{"arch": "mlp_mixer", "model": "masked image model", "dataset": "photos of plants and fungi (iNaturalist)", "train_examples": 45211, "image_size": 40, "crop_scale_min": 1, "horizontal_flip": true, "translate": 0.12, "rotation_deg": 10, "color_jitter": 0.2, "method": "simmim", "mask_ratio": 0.75, "loss": "l1", "norm": "rmsnorm", "norm_position": "pre", "activation": "gelu", "mlp_ratio": 6, "parallel_block": false, "dropout": 0.1, "inner_norm": false, "moe": "top_k", "num_experts": 16, "moe_every": 2, "expert_mlp_ratio": 0.5, "experts_per_token": 2, "shared_expert": false, "patch_size": [8, 8], "conv_stem": false, "layers": 16, "width": 192, "residual_init": "zero_last", "optimizer": "muon", "muon_scale": "match_rms_adamw", "lr": 0.0018, "momentum": 0.9, "nesterov": true, "orthogonalizer": "newton_schulz_5", "adamw_lr_other_params": 0.0024, "grad_clip": 1.0, "ema_decay": 0.995, "steps": 15600, "batch_size": 384, "epochs": 132.5, "lr_schedule": "cosine", "final_lr_fraction": 0.01, "warmup_steps": 1560, "weight_decay": 0.2, "adamw_weight_decay_other_params": 0}
Rows from block 11 of a small masked image model, named by matrix and row number. Rows with one number within an expert belong to one neuron, the router's apart. Each number is 200 + 30 x the weight over its row's rms, rounded and kept within 0 to 999. All counts start at 0. After the name is the row's rms in percent of the matrix's.
Before each expert's rows are labels from the 100 images, of 14848, where the router gives the expert most weight on average: "colour at peak" is the nearest of a few named colours to the mean colour under the peak. Only what is clearly more common there than usual is listed. The data: photos of plants and fungi (iNaturalist). In brackets: how many of the 100.
# router: router (model.blocks.11.mlp.router.weight, 16x192, trained with AdamW), inputs 96-191
# up: expert up (model.blocks.11.mlp.up, 16x96x192), inputs 96-191
# down: expert down (model.blocks.11.mlp.down, 16x192x96, transposed), outputs 96-191

# expert 12
colour at peak: black (36)
router.12,099,198,200,192,251,190,221,188,190,178,191,180,206,181,224,186,192,95,248,203,73,232,217,185,206,184,171,157,184,190,190,186,210,195,160,220,179,111,183,222,199,185,219,233,196,176,181,170,250,156,198,193,214,174,196,224,94,156,184,202,166,144,175,167,142,183,209,181,188,177,201,141,170,187,220,202,184,233,166,179,118,226,218,182,176,220,204,168,172,176,216,235,198,214,165,186,218
up.0,110,191,180,244,194,238,194,218,216,188,245,185,217,156,175,209,206,188,212,187,194,210,209,129,208,175,228,157,196,219,263,219,178,229,139,163,176,224,215,224,210,194,217,248,217,149,234,151,282,262,214,208,220,239,217,197,221,194,203,222,193,197,250,257,214,192,220,218,237,276,158,185,183,261,215,169,207,200,213,219,170,180,211,241,257,202,219,174,278,217,171,218,185,175,192,173,145
down.0,106,195,220,171,239,240,251,170,181,199,232,166,171,244,157,208,248,208,212,205,188,195,180,220,223,194,195,263,187,204,193,199,183,194,189,137,214,229,207,173,166,174,206,180,198,143,188,224,155,267,190,202,222,133,202,163,206,205,168,210,289,221,201,205,197,222,172,204,197,180,209,230,202,235,245,201,255,147,204,187,207,248,195,238,162,209,207,252,129,178,223,180,243,237,211,169,164
up.1,097,183,198,199,195,153,226,200,247,175,260,179,215,210,195,224,177,120,218,162,162,162,216,167,165,198,179,231,171,196,185,211,209,253,251,167,195,233,231,188,150,172,187,210,200,184,174,173,186,197,164,198,159,200,218,194,132,208,207,158,187,258,190,240,151,196,212,237,194,172,210,228,187,196,230,160,183,245,223,176,187,244,214,210,198,219,220,173,161,233,216,240,196,162,186,218,201
down.1,098,167,183,152,188,233,168,185,197,207,219,207,270,131,188,206,211,158,179,227,289,238,202,229,231,210,219,234,226,229,174,238,162,183,140,204,163,171,186,233,191,253,179,126,205,191,205,226,208,186,217,225,204,186,220,185,184,197,200,225,186,239,215,172,235,188,125,168,165,205,178,185,202,221,175,215,194,141,146,215,243,155,179,199,154,216,223,218,236,184,166,175,250,214,230,185,177
up.2,097,166,145,196,189,222,183,187,201,196,195,203,211,167,222,205,192,184,237,173,175,241,250,194,276,217,174,200,182,190,231,209,185,269,238,153,175,165,209,215,180,214,220,192,199,179,232,206,263,228,158,139,254,198,207,249,175,178,196,232,174,189,242,156,244,190,222,235,195,183,150,188,197,211,174,222,250,194,208,172,247,201,240,194,266,220,203,200,212,231,190,183,150,199,169,187,152
down.2,097,173,245,175,181,230,217,205,195,202,204,221,243,217,170,194,231,192,221,215,181,165,149,217,180,177,182,211,201,184,173,178,178,156,157,175,228,205,133,211,211,191,206,186,192,152,165,235,121,200,215,210,220,189,205,196,257,203,189,174,250,178,131,227,202,203,187,171,189,201,193,221,165,208,207,186,219,180,220,273,229,221,201,211,159,159,184,223,181,224,224,232,282,217,232,198,191
up.3,100,195,198,273,201,215,235,219,187,201,187,208,243,184,267,178,182,243,246,218,153,162,194,217,194,265,187,169,183,249,208,157,191,185,218,180,213,208,170,206,235,219,169,134,196,254,196,201,209,201,167,156,229,208,164,220,198,205,250,205,220,192,215,152,213,203,260,172,193,226,247,158,184,220,187,197,208,135,194,192,248,164,205,151,209,218,264,194,244,186,226,203,216,181,150,184,202
down.3,097,225,220,139,132,201,170,227,201,217,189,182,222,227,166,252,234,228,182,223,228,178,216,238,179,171,205,278,211,190,223,225,191,221,181,195,220,208,187,201,230,140,234,206,237,186,188,237,187,174,204,197,205,253,189,191,196,229,189,154,175,183,171,237,209,206,156,248,203,157,147,231,191,261,169,171,226,204,174,205,167,192,190,201,189,123,153,212,186,245,195,180,169,215,220,214,246
up.4,089,216,199,243,211,202,189,228,189,205,227,202,242,179,199,228,152,224,220,182,191,157,198,221,224,196,211,181,275,225,183,191,199,145,196,225,216,215,241,227,173,288,282,218,197,137,148,188,177,223,173,217,141,221,127,198,208,188,239,210,166,204,171,219,181,181,198,194,210,203,158,246,210,240,237,249,229,188,223,176,237,255,178,183,217,204,230,166,186,142,196,193,206,155,201,165,168
down.4,103,182,226,247,208,182,198,223,176,212,167,166,170,191,227,214,170,194,168,212,207,172,205,216,218,206,213,198,138,184,181,195,248,229,256,219,193,189,224,161,180,173,143,140,168,185,231,220,189,200,246,199,193,127,202,132,192,180,191,156,179,189,195,236,173,177,210,158,198,187,161,152,206,193,216,141,163,239,229,198,194,150,222,208,153,241,189,199,200,248,171,197,213,153,230,223,191
up.5,098,146,227,176,240,171,171,192,196,164,184,232,170,177,238,192,220,175,208,186,175,185,230,211,159,223,232,253,182,217,169,200,181,185,171,188,255,236,205,204,219,156,264,146,168,221,120,214,209,196,196,197,188,188,195,190,163,181,159,302,227,197,190,206,156,197,195,185,180,209,201,237,190,281,240,201,150,130,187,207,189,219,228,199,233,210,183,208,201,223,176,182,230,198,203,175,162
down.5,101,268,149,229,188,245,214,212,218,195,225,209,231,248,177,203,180,233,168,192,216,197,179,246,246,218,164,182,200,204,224,174,164,208,191,191,112,158,188,219,188,241,140,249,226,209,250,190,171,218,175,169,233,188,256,208,192,152,252,151,193,184,185,214,228,214,193,166,194,196,165,184,212,138,220,193,260,218,140,237,229,189,175,235,188,178,194,156,188,200,172,226,137,188,220,241,224
up.6,103,254,232,174,138,236,168,249,185,207,188,243,205,228,204,210,223,260,230,210,222,233,177,205,191,150,232,193,163,205,209,199,198,213,185,188,182,169,190,254,186,191,193,180,228,189,160,247,170,192,182,211,243,160,208,230,230,196,222,187,273,140,271,198,217,247,164,207,171,220,203,216,233,181,234,246,184,223,231,212,202,196,234,246,191,232,211,196,268,236,203,204,213,164,247,169,219
down.6,111,171,182,167,243,245,192,175,217,191,226,201,200,228,171,213,216,185,170,205,157,224,220,227,215,191,166,219,246,156,271,215,185,155,197,206,224,214,192,193,155,205,238,181,254,176,226,221,282,175,200,203,185,223,197,248,161,200,223,183,169,237,250,230,196,209,228,190,204,239,241,182,166,215,253,188,201,140,212,222,182,229,235,183,181,186,154,186,186,234,160,192,226,126,182,208,251
up.7,096,190,202,221,217,237,184,189,243,178,189,201,168,207,204,211,214,211,176,162,233,143,195,212,182,182,170,212,248,205,212,211,193,197,198,234,188,192,174,192,175,204,203,208,221,187,165,257,250,219,233,204,245,187,203,183,174,242,186,166,206,238,167,186,187,158,202,148,171,188,230,251,201,212,234,176,213,188,233,235,116,168,129,188,145,234,216,286,169,166,192,230,154,198,251,208,191
down.7,099,226,203,142,203,195,225,227,149,200,241,198,251,183,189,162,206,218,175,189,194,240,249,171,185,223,190,185,178,201,207,256,155,242,211,161,196,198,199,196,195,241,120,185,206,216,207,159,195,204,186,200,143,235,211,204,175,181,218,243,188,170,162,236,206,214,186,237,213,220,191,207,206,107,167,207,184,227,184,190,218,301,261,228,240,179,191,177,129,204,210,198,221,220,160,185,228

# expert 10
colour at peak: brown (71)
router.10,068,207,208,178,201,187,201,185,168,178,191,136,187,195,204,130,206,170,265,193,228,187,246,200,248,219,143,223,176,206,244,185,210,197,189,212,184,186,230,169,209,210,242,215,166,174,198,197,230,156,152,159,203,139,236,221,209,213,187,158,194,203,169,160,137,202,196,213,164,187,180,162,214,164,238,202,211,259,170,186,202,215,232,196,202,198,207,184,232,174,169,266,176,206,183,202,185
up.0,111,205,205,187,171,176,186,186,209,210,194,159,254,197,155,210,235,166,188,159,293,192,245,174,152,178,199,181,155,201,194,205,225,208,196,230,173,226,152,205,238,208,195,193,197,188,199,162,187,188,130,142,237,150,143,246,152,190,204,154,211,189,197,182,186,271,196,221,206,200,216,146,163,214,228,201,198,141,187,188,224,178,197,197,189,232,213,206,228,222,209,257,208,226,237,183,190
down.0,110,235,205,192,185,189,188,241,165,190,173,204,146,234,190,170,220,137,184,182,173,229,163,196,188,161,166,193,212,190,178,210,185,167,206,196,188,198,192,183,217,236,150,197,243,200,199,172,196,160,153,261,145,226,242,184,212,204,183,155,192,179,236,177,207,173,188,192,197,187,214,219,199,192,176,163,211,140,213,227,202,203,251,165,196,201,199,196,169,158,204,123,201,171,214,174,203
up.1,111,189,188,191,155,209,182,151,193,188,167,213,133,203,219,247,163,192,166,275,182,218,237,241,189,170,197,189,251,192,236,213,195,198,223,235,167,210,200,205,189,184,229,197,251,226,179,244,192,179,249,153,227,179,206,194,184,180,199,231,228,206,189,185,217,203,190,213,221,197,157,206,157,152,199,197,184,188,238,184,158,162,174,222,134,193,215,195,214,226,151,159,230,218,139,201,220
down.1,098,177,251,197,237,198,236,236,206,279,177,243,214,204,183,167,144,168,216,192,235,209,190,228,184,129,160,183,237,154,157,211,180,199,187,127,233,211,203,192,158,211,220,254,207,224,172,247,181,194,182,218,196,169,184,219,220,242,220,214,222,193,234,180,225,204,173,229,212,203,166,156,185,221,159,226,229,99,188,204,142,177,215,244,183,166,222,172,210,141,206,190,171,202,143,256,180
up.2,104,174,213,198,210,225,181,210,226,177,219,246,239,155,211,236,173,230,159,180,149,206,169,166,176,144,214,194,146,200,167,157,206,242,205,179,211,233,224,191,222,222,283,226,215,201,221,203,195,195,236,216,207,191,247,253,201,200,214,238,211,184,182,197,161,217,182,260,201,161,209,186,151,199,254,143,181,248,268,193,196,185,244,217,164,168,187,171,199,170,218,199,201,243,157,150,213
down.2,098,208,240,227,205,228,194,204,207,223,158,192,158,264,196,234,221,186,184,145,205,206,194,154,194,235,183,199,162,169,187,236,191,151,167,156,200,176,219,206,200,138,219,164,194,192,172,203,167,224,147,146,181,256,200,210,208,221,211,213,239,142,223,180,282,208,204,238,183,190,144,175,205,245,179,205,172,179,196,224,238,253,139,193,206,213,213,238,200,204,164,177,175,198,186,157,234
up.3,088,220,201,190,211,240,226,225,219,212,192,190,210,124,144,173,212,253,240,167,239,237,226,224,159,196,196,273,189,209,169,171,201,186,192,225,245,232,165,216,189,135,201,205,210,189,220,208,205,222,205,187,225,201,213,182,205,216,218,233,222,206,231,159,244,239,187,151,213,214,168,202,203,157,213,225,205,152,218,243,213,176,229,181,155,172,192,187,264,166,172,207,191,211,222,216,214
down.3,090,272,221,187,232,185,191,170,203,283,228,218,139,201,217,221,191,175,167,216,94,196,172,219,209,155,191,176,190,169,204,176,234,149,198,214,201,142,201,234,201,214,168,195,207,202,194,182,205,196,226,210,198,216,148,209,238,256,151,175,182,212,219,198,171,226,211,212,218,217,230,207,207,193,192,154,199,212,238,186,172,215,208,238,175,203,257,174,150,224,204,211,162,183,225,217,181
up.4,111,184,191,142,175,228,210,197,166,197,169,230,198,223,176,179,246,190,178,234,179,184,212,203,176,167,211,237,199,189,244,238,254,209,179,193,220,174,201,200,158,221,231,221,181,202,153,227,188,186,188,193,214,222,224,153,223,211,211,199,254,132,228,203,181,208,197,255,201,185,170,153,202,140,179,248,183,186,214,232,181,244,196,190,164,219,285,201,176,214,194,189,209,149,190,156,230
down.4,100,181,248,207,230,195,184,183,226,188,276,173,235,160,197,211,153,214,193,213,214,193,185,242,209,141,195,215,206,203,151,246,158,174,150,211,177,211,236,240,181,192,187,222,258,237,220,188,163,176,264,180,162,223,198,241,183,204,241,227,231,159,155,243,178,226,196,161,201,207,168,245,195,186,200,194,214,184,178,229,220,194,252,198,127,220,183,158,198,229,200,257,169,226,180,263,269
up.5,100,219,220,206,211,173,190,187,158,207,256,206,173,121,229,195,225,182,188,180,189,187,208,198,152,173,165,147,235,210,225,139,155,198,207,188,169,216,207,203,244,158,201,216,276,195,199,223,189,222,256,222,175,179,154,194,175,203,165,204,128,200,240,188,200,217,201,236,217,206,203,182,200,222,226,154,203,235,163,222,156,211,151,236,214,260,194,150,192,192,206,233,159,193,202,229,247
down.5,108,190,220,198,206,226,180,201,235,177,204,126,186,158,251,154,168,223,169,176,204,168,206,203,195,203,169,163,199,217,173,215,201,206,223,143,210,217,205,184,235,197,165,149,186,248,188,253,186,188,214,180,194,151,204,274,209,175,211,213,218,175,119,201,208,235,178,197,204,182,231,151,217,184,279,223,262,174,228,166,242,208,206,213,182,208,168,151,168,203,208,225,140,171,148,151,173
up.6,090,235,213,255,233,235,187,167,224,220,202,191,187,178,207,238,168,197,195,224,174,180,202,175,237,232,181,179,141,169,183,224,220,254,169,223,236,216,202,182,181,169,221,208,210,189,208,164,249,183,208,229,188,219,202,184,131,223,186,278,192,195,239,245,213,174,187,287,191,214,184,191,158,202,236,174,164,146,199,217,175,230,203,162,136,169,190,180,209,210,212,186,154,229,157,134,171
down.6,093,182,162,168,227,181,169,235,226,185,198,186,221,242,261,210,209,209,204,186,205,202,235,200,277,190,177,239,219,240,237,181,227,184,166,202,131,218,218,195,211,177,189,118,229,190,221,221,160,243,175,210,186,174,211,206,229,170,198,167,199,179,255,150,239,201,189,132,203,246,240,169,197,208,190,137,208,218,207,217,201,223,208,231,223,202,225,200,211,208,187,178,194,242,176,243,191
up.7,107,194,238,179,153,158,223,161,211,194,218,204,253,166,202,184,191,187,177,221,201,201,237,217,180,192,210,186,169,233,189,251,260,223,212,251,172,210,225,139,168,175,204,176,204,214,192,238,133,161,217,196,207,192,159,203,207,202,277,254,220,223,214,189,201,238,159,204,186,216,174,233,191,209,210,261,162,193,221,161,208,213,197,209,252,226,179,196,218,187,192,220,202,177,218,202,220
down.7,109,191,206,193,202,207,184,195,227,247,154,219,183,166,207,183,235,211,172,208,222,154,188,192,178,189,168,221,185,180,184,181,174,239,147,132,254,180,227,183,174,223,153,210,218,162,207,248,221,199,190,183,148,157,261,157,172,183,167,187,246,252,232,225,211,181,213,198,200,206,234,162,158,193,213,168,267,187,178,228,237,172,237,226,189,209,211,213,127,243,176,206,190,211,154,180,212

# expert 1
colour at peak: brown (64); black (35)
router.1,087,164,196,154,145,154,202,195,198,175,189,165,208,216,148,171,184,210,176,185,256,200,223,204,173,241,159,209,210,186,194,179,222,232,217,218,169,212,247,182,215,214,261,216,211,224,173,211,240,161,207,175,211,124,136,185,160,188,204,199,180,186,163,192,178,198,257,212,173,160,157,185,156,135,230,180,214,223,160,152,219,235,194,187,205,220,207,167,200,159,128,274,170,165,198,245,178
up.0,105,181,210,197,186,212,224,195,157,226,204,236,137,178,240,214,192,219,212,163,213,150,241,172,176,204,197,215,227,126,170,236,192,246,173,214,236,145,201,221,193,200,304,205,217,220,165,197,109,182,228,230,240,232,246,144,174,189,173,207,190,240,214,223,197,202,187,162,178,217,193,204,193,206,180,226,169,152,189,219,190,218,220,199,186,196,229,225,188,232,164,174,244,198,209,214,215
down.0,122,147,192,250,176,202,182,199,227,219,157,187,204,198,220,232,185,196,186,223,212,180,186,210,173,238,194,231,191,148,153,224,179,217,260,221,195,174,188,178,208,178,233,193,191,216,213,229,186,165,183,188,181,198,229,184,255,197,182,201,183,137,193,199,189,257,211,217,184,168,214,219,229,195,241,258,193,160,199,207,213,189,118,255,169,181,175,175,224,188,175,181,255,190,148,144,165
up.1,100,173,226,197,194,155,235,163,234,191,213,195,241,185,195,224,215,162,182,216,181,210,146,170,201,251,212,200,157,196,189,174,215,296,189,216,229,217,249,169,156,153,263,178,202,212,194,214,161,204,209,196,203,260,190,183,198,228,187,174,185,188,245,229,176,226,204,214,210,201,213,234,205,213,206,246,185,177,190,201,156,190,239,211,209,216,193,181,215,177,148,233,224,207,173,197,221
down.1,095,198,206,180,265,205,219,242,246,142,190,253,184,195,223,217,253,177,172,145,193,171,160,159,208,151,204,222,190,183,120,180,215,161,199,238,192,172,177,275,192,171,199,252,209,246,203,289,161,233,176,185,217,179,173,180,194,216,178,206,248,211,165,234,233,223,161,157,215,225,209,174,231,225,218,237,193,195,192,236,190,236,183,149,254,182,189,184,225,194,171,183,208,166,209,189,217
up.2,099,184,190,187,203,187,202,202,228,240,147,173,170,174,222,205,232,209,194,197,203,196,216,176,169,242,154,184,176,189,233,207,201,204,218,148,183,202,221,181,163,189,206,245,131,166,239,165,264,214,230,228,191,235,138,224,220,224,190,254,195,174,165,230,207,199,167,206,189,246,207,173,233,203,204,225,251,214,190,196,179,170,228,201,212,188,268,187,219,220,210,188,222,209,205,153,138
down.2,107,181,210,196,203,189,211,168,210,179,196,186,187,227,195,198,248,193,210,217,226,266,204,222,232,180,219,230,212,195,207,174,219,191,158,195,261,269,221,221,220,193,197,143,227,187,161,197,177,210,194,192,204,174,172,208,172,128,161,118,157,164,228,235,197,170,197,169,270,237,205,212,185,242,176,221,192,169,186,224,216,189,157,226,221,171,206,187,166,157,233,216,226,153,252,187,186
up.3,106,175,176,200,198,190,242,213,245,215,227,226,176,227,82,201,184,148,165,188,176,150,189,193,169,228,206,211,194,228,244,202,200,156,189,234,206,224,206,211,221,193,174,195,188,173,218,180,256,206,186,188,137,199,239,168,165,173,146,221,204,214,225,169,178,214,198,208,206,221,193,192,180,196,170,222,168,185,145,208,190,170,169,197,177,207,221,227,224,151,152,193,153,195,169,205,186
down.3,097,200,214,175,208,200,189,204,244,240,203,144,197,212,181,202,224,159,225,162,243,212,211,243,194,178,191,196,210,199,185,115,229,203,195,148,170,196,183,234,187,179,205,242,231,188,184,184,197,205,224,185,241,187,164,192,222,218,218,221,179,242,199,195,190,296,166,195,191,246,213,126,198,233,178,153,226,156,200,205,236,232,226,161,234,188,161,206,160,228,179,183,174,204,227,209,271
up.4,081,208,262,200,242,238,179,197,215,177,197,246,168,174,191,241,206,192,181,148,148,196,178,160,159,198,172,147,218,195,179,206,146,146,233,182,201,179,276,186,147,180,246,228,194,212,243,220,218,197,228,194,220,198,180,235,159,241,214,161,214,172,212,193,226,172,225,213,223,185,249,227,159,189,177,139,206,170,180,201,214,190,206,200,195,208,123,173,215,218,236,270,211,225,213,169,182
down.4,089,222,196,206,119,218,175,197,203,188,207,240,195,198,220,218,201,267,210,203,212,212,153,150,234,198,208,168,172,149,190,235,179,203,188,164,237,241,168,131,245,228,189,223,218,183,170,235,204,190,189,182,195,166,188,270,215,169,173,212,206,199,194,154,168,207,230,196,183,250,216,170,142,151,177,202,214,171,233,213,142,179,176,215,203,166,171,215,197,198,228,240,211,183,152,248,197
up.5,087,208,157,223,208,244,196,188,188,220,214,180,251,240,182,241,198,227,200,171,198,248,195,164,164,178,214,204,205,164,209,197,175,244,200,212,217,169,193,194,204,186,232,211,185,262,222,272,156,204,174,203,228,206,175,200,171,231,191,164,193,222,164,168,236,188,176,248,213,158,207,143,169,246,221,238,246,205,188,198,260,182,235,173,220,215,265,188,249,196,186,225,209,191,213,126,199
down.5,088,185,150,210,230,190,152,188,245,126,185,218,217,218,193,194,187,189,232,223,184,239,130,249,215,234,212,194,207,229,220,200,180,187,165,213,226,180,208,217,266,181,180,164,198,202,196,174,211,197,188,170,160,192,243,195,181,164,158,252,210,170,182,213,157,198,191,218,203,191,171,174,191,192,192,196,182,227,177,198,178,213,248,208,168,242,200,203,130,227,154,184,199,217,175,209,280
up.6,110,186,212,178,189,165,180,204,224,170,164,216,225,227,188,220,218,216,191,204,233,157,235,197,180,285,175,225,209,303,178,201,203,182,185,185,188,198,199,190,216,206,246,204,188,281,208,215,267,182,223,164,194,197,119,233,206,172,212,199,187,210,203,205,163,173,220,189,171,208,208,206,177,219,179,199,177,215,193,201,174,222,189,185,204,176,266,218,156,223,160,225,155,216,193,247,183
down.6,116,202,210,178,187,213,182,219,183,183,206,233,199,232,227,171,202,227,234,208,197,195,259,247,209,171,257,228,255,294,225,180,204,184,147,195,220,195,168,191,234,170,238,185,217,181,138,201,211,205,175,216,214,206,191,183,199,213,196,174,208,239,201,232,205,245,224,170,236,228,211,175,204,239,165,217,216,192,201,204,207,232,232,177,169,156,175,244,138,188,193,174,212,230,226,207,201
up.7,097,216,261,214,223,199,224,179,203,180,173,203,186,262,221,163,214,182,188,277,161,229,231,165,235,255,205,166,188,167,222,239,222,212,196,205,236,191,181,183,215,227,217,164,264,205,182,203,217,202,218,159,241,162,143,209,183,213,188,207,224,220,183,198,215,256,228,220,203,164,192,199,209,187,239,263,180,179,166,157,201,229,155,241,225,162,283,222,175,169,186,243,195,181,165,187,221
down.7,092,254,211,270,191,208,195,222,163,205,187,228,182,178,229,231,226,211,217,239,140,163,208,227,116,195,248,172,220,168,195,232,199,186,243,175,172,206,201,223,216,184,202,235,216,211,179,173,169,225,210,185,199,223,180,209,173,261,196,228,207,199,234,213,183,261,163,203,204,182,291,150,169,237,212,206,184,148,190,211,171,179,257,254,215,241,160,177,214,213,191,179,201,183,188,215,258

# expert 11
colour at peak: grey (80)
router.11,071,181,232,174,222,217,223,176,165,195,203,141,132,185,234,151,169,216,225,195,184,236,235,180,187,213,204,177,200,187,168,183,247,229,206,165,185,195,235,217,173,178,210,242,135,189,224,165,195,164,152,216,204,182,262,173,180,218,203,247,184,184,159,180,143,205,193,194,180,130,210,237,220,188,201,188,232,215,176,236,205,287,209,169,202,216,188,179,223,158,194,205,171,237,183,235,202
up.0,093,189,196,237,200,257,177,211,179,213,245,186,200,162,162,208,191,206,188,195,143,203,220,172,190,240,220,208,139,144,168,206,155,226,212,217,198,181,176,184,200,159,196,216,174,196,191,149,210,171,162,209,229,223,222,208,153,190,182,247,197,199,219,196,242,207,123,193,199,244,207,272,150,193,174,223,160,137,181,192,192,189,242,239,240,222,169,193,223,214,163,168,192,173,191,181,194
down.0,091,206,214,180,192,230,201,242,242,160,179,217,178,203,219,209,208,221,165,156,242,234,193,250,191,181,165,159,191,234,220,182,209,169,195,202,149,208,251,195,158,244,182,179,159,236,171,177,177,200,191,196,249,155,236,221,199,236,184,153,202,160,218,177,175,224,206,251,185,149,205,187,244,211,199,199,174,140,213,226,238,227,160,188,215,179,205,176,192,192,221,218,209,172,186,160,213
up.1,093,190,228,200,193,209,156,278,196,192,183,198,185,177,254,214,217,180,238,199,167,215,206,228,146,191,228,221,264,189,232,184,176,204,152,221,207,242,252,194,215,205,111,244,205,178,176,222,244,216,191,165,167,218,195,195,216,148,208,185,201,248,225,184,217,200,222,226,217,186,196,153,190,199,250,187,163,303,248,234,176,190,161,192,225,247,235,174,225,173,183,232,232,203,176,224,177
down.1,088,187,173,159,217,206,199,138,217,222,207,202,183,205,106,215,194,228,219,163,195,220,228,178,212,166,220,206,145,249,239,285,232,225,233,227,235,228,199,231,164,212,188,165,235,159,151,182,189,163,215,236,193,242,216,184,185,188,251,154,189,186,154,209,208,193,225,175,155,194,238,241,220,165,170,240,216,203,116,202,186,238,294,188,213,187,197,189,196,209,241,183,216,168,184,203,263
up.2,088,188,185,207,221,234,235,231,164,197,162,234,135,209,206,189,214,157,203,152,226,241,164,171,204,222,168,194,200,192,209,209,222,190,220,215,131,230,194,235,191,259,177,215,218,233,245,215,213,217,219,238,218,189,118,265,215,225,210,196,217,179,223,188,177,215,248,150,177,230,194,207,249,162,186,138,235,253,263,208,151,192,199,188,209,260,162,211,195,196,196,194,209,257,230,234,168
down.2,091,209,193,199,190,183,219,197,186,225,268,167,220,193,190,187,163,194,244,242,166,199,225,204,248,206,207,208,164,199,178,228,203,219,200,211,193,222,148,205,181,228,232,233,191,199,170,187,214,217,170,181,188,271,211,172,252,210,142,213,210,214,230,161,250,208,203,198,238,241,178,205,180,213,165,258,211,163,185,252,201,206,252,191,177,119,239,182,224,179,215,181,165,204,223,155,285
up.3,105,222,135,227,204,212,236,207,211,202,135,197,204,226,201,222,241,171,218,173,151,160,128,154,189,255,206,183,188,221,208,189,209,218,185,215,260,137,261,184,169,246,205,141,198,226,232,173,229,205,182,175,205,185,287,175,180,176,168,176,192,213,202,212,217,152,211,188,125,229,199,204,236,210,197,168,210,177,166,218,212,219,147,240,224,253,206,179,201,210,192,184,248,162,212,227,184
down.3,098,204,181,194,118,158,222,204,208,198,187,230,195,108,233,147,177,195,218,210,265,195,253,242,185,254,205,215,219,178,246,206,153,154,225,168,199,159,226,192,203,216,193,217,156,154,174,207,219,120,223,198,196,237,142,226,231,205,227,246,181,192,206,237,173,244,177,153,172,128,139,150,236,182,201,211,176,176,194,212,167,184,232,184,178,170,188,155,187,211,141,206,143,228,97,176,209
up.4,099,194,184,226,230,182,173,178,216,218,158,206,187,123,174,163,203,195,205,181,195,227,213,165,195,187,246,208,232,168,211,216,220,171,180,205,188,207,232,210,198,231,167,182,190,210,182,236,208,260,207,218,205,218,187,163,208,199,247,292,220,146,219,231,198,212,220,228,196,211,254,231,216,234,228,170,153,228,173,201,166,179,196,190,192,185,179,222,177,158,237,221,179,212,180,183,185
down.4,103,192,197,169,168,181,231,218,205,188,180,212,190,209,226,240,241,174,249,222,211,202,239,232,202,197,152,172,174,213,236,179,187,187,152,174,229,201,171,222,190,205,252,160,184,155,247,244,217,162,205,201,153,253,200,211,172,214,170,152,204,258,153,186,244,232,222,195,181,189,160,197,220,148,192,222,193,202,211,188,204,267,208,201,180,198,217,227,250,265,194,171,236,205,211,235,203
up.5,130,232,174,280,163,186,180,229,203,221,161,247,153,200,222,192,198,247,208,182,222,190,231,222,166,233,211,196,246,171,186,153,118,124,191,221,160,193,209,169,218,206,238,208,199,223,276,196,140,206,206,158,207,194,150,235,194,244,193,200,190,218,257,211,162,178,182,248,195,165,193,218,199,244,157,179,176,183,170,195,187,233,216,216,212,200,184,203,189,192,167,170,170,224,142,205,209
down.5,139,175,191,176,196,246,178,179,217,211,229,240,200,201,234,199,172,245,206,113,204,222,221,159,160,226,214,258,224,239,207,222,204,217,207,196,220,208,171,200,193,158,151,242,153,203,179,194,222,107,193,229,208,162,206,208,224,175,193,214,175,221,230,229,197,184,194,212,197,193,156,153,179,187,125,263,161,219,216,166,219,200,195,172,264,225,178,165,142,194,185,228,147,213,161,207,166
up.6,102,215,210,231,231,202,172,200,218,162,217,196,221,186,190,192,196,200,196,241,184,195,227,199,241,172,219,191,238,202,216,178,132,250,165,247,197,173,225,233,229,168,133,267,241,205,192,214,169,216,222,204,168,224,191,183,160,209,196,160,203,198,211,150,210,178,222,232,205,194,208,201,214,219,185,225,187,231,195,156,248,190,183,213,230,172,189,217,228,224,225,157,226,217,233,187,197
down.6,106,179,255,214,206,237,222,194,208,174,162,203,212,226,191,206,179,223,215,186,246,206,236,183,229,258,193,159,203,205,200,175,170,184,185,173,182,191,190,216,197,211,270,106,201,223,216,178,211,202,159,240,221,189,166,198,232,239,229,245,216,251,143,178,207,227,186,208,199,169,199,163,214,179,204,194,217,149,179,212,168,134,214,212,182,204,189,256,223,176,202,252,224,213,180,183,207
up.7,104,215,222,190,179,177,181,177,220,199,213,208,187,219,162,189,207,259,198,177,173,169,221,161,187,194,218,194,152,223,243,192,205,218,236,199,196,209,218,189,202,227,199,160,199,242,238,221,216,175,177,151,249,218,209,193,197,214,149,173,227,158,182,248,176,211,196,275,243,219,204,196,180,200,219,175,232,238,159,189,174,182,186,158,262,226,240,184,246,178,242,182,196,208,231,117,219
down.7,097,179,211,194,198,226,222,170,220,185,227,169,209,191,272,198,179,192,215,205,171,173,245,190,204,240,149,222,197,229,174,213,228,197,188,169,209,167,158,188,260,180,198,194,221,157,210,179,160,221,183,176,214,162,201,229,166,155,247,118,176,175,184,214,263,214,203,197,121,182,185,160,194,185,163,200,165,178,247,194,186,215,175,247,170,172,141,228,184,236,212,212,178,184,153,252,201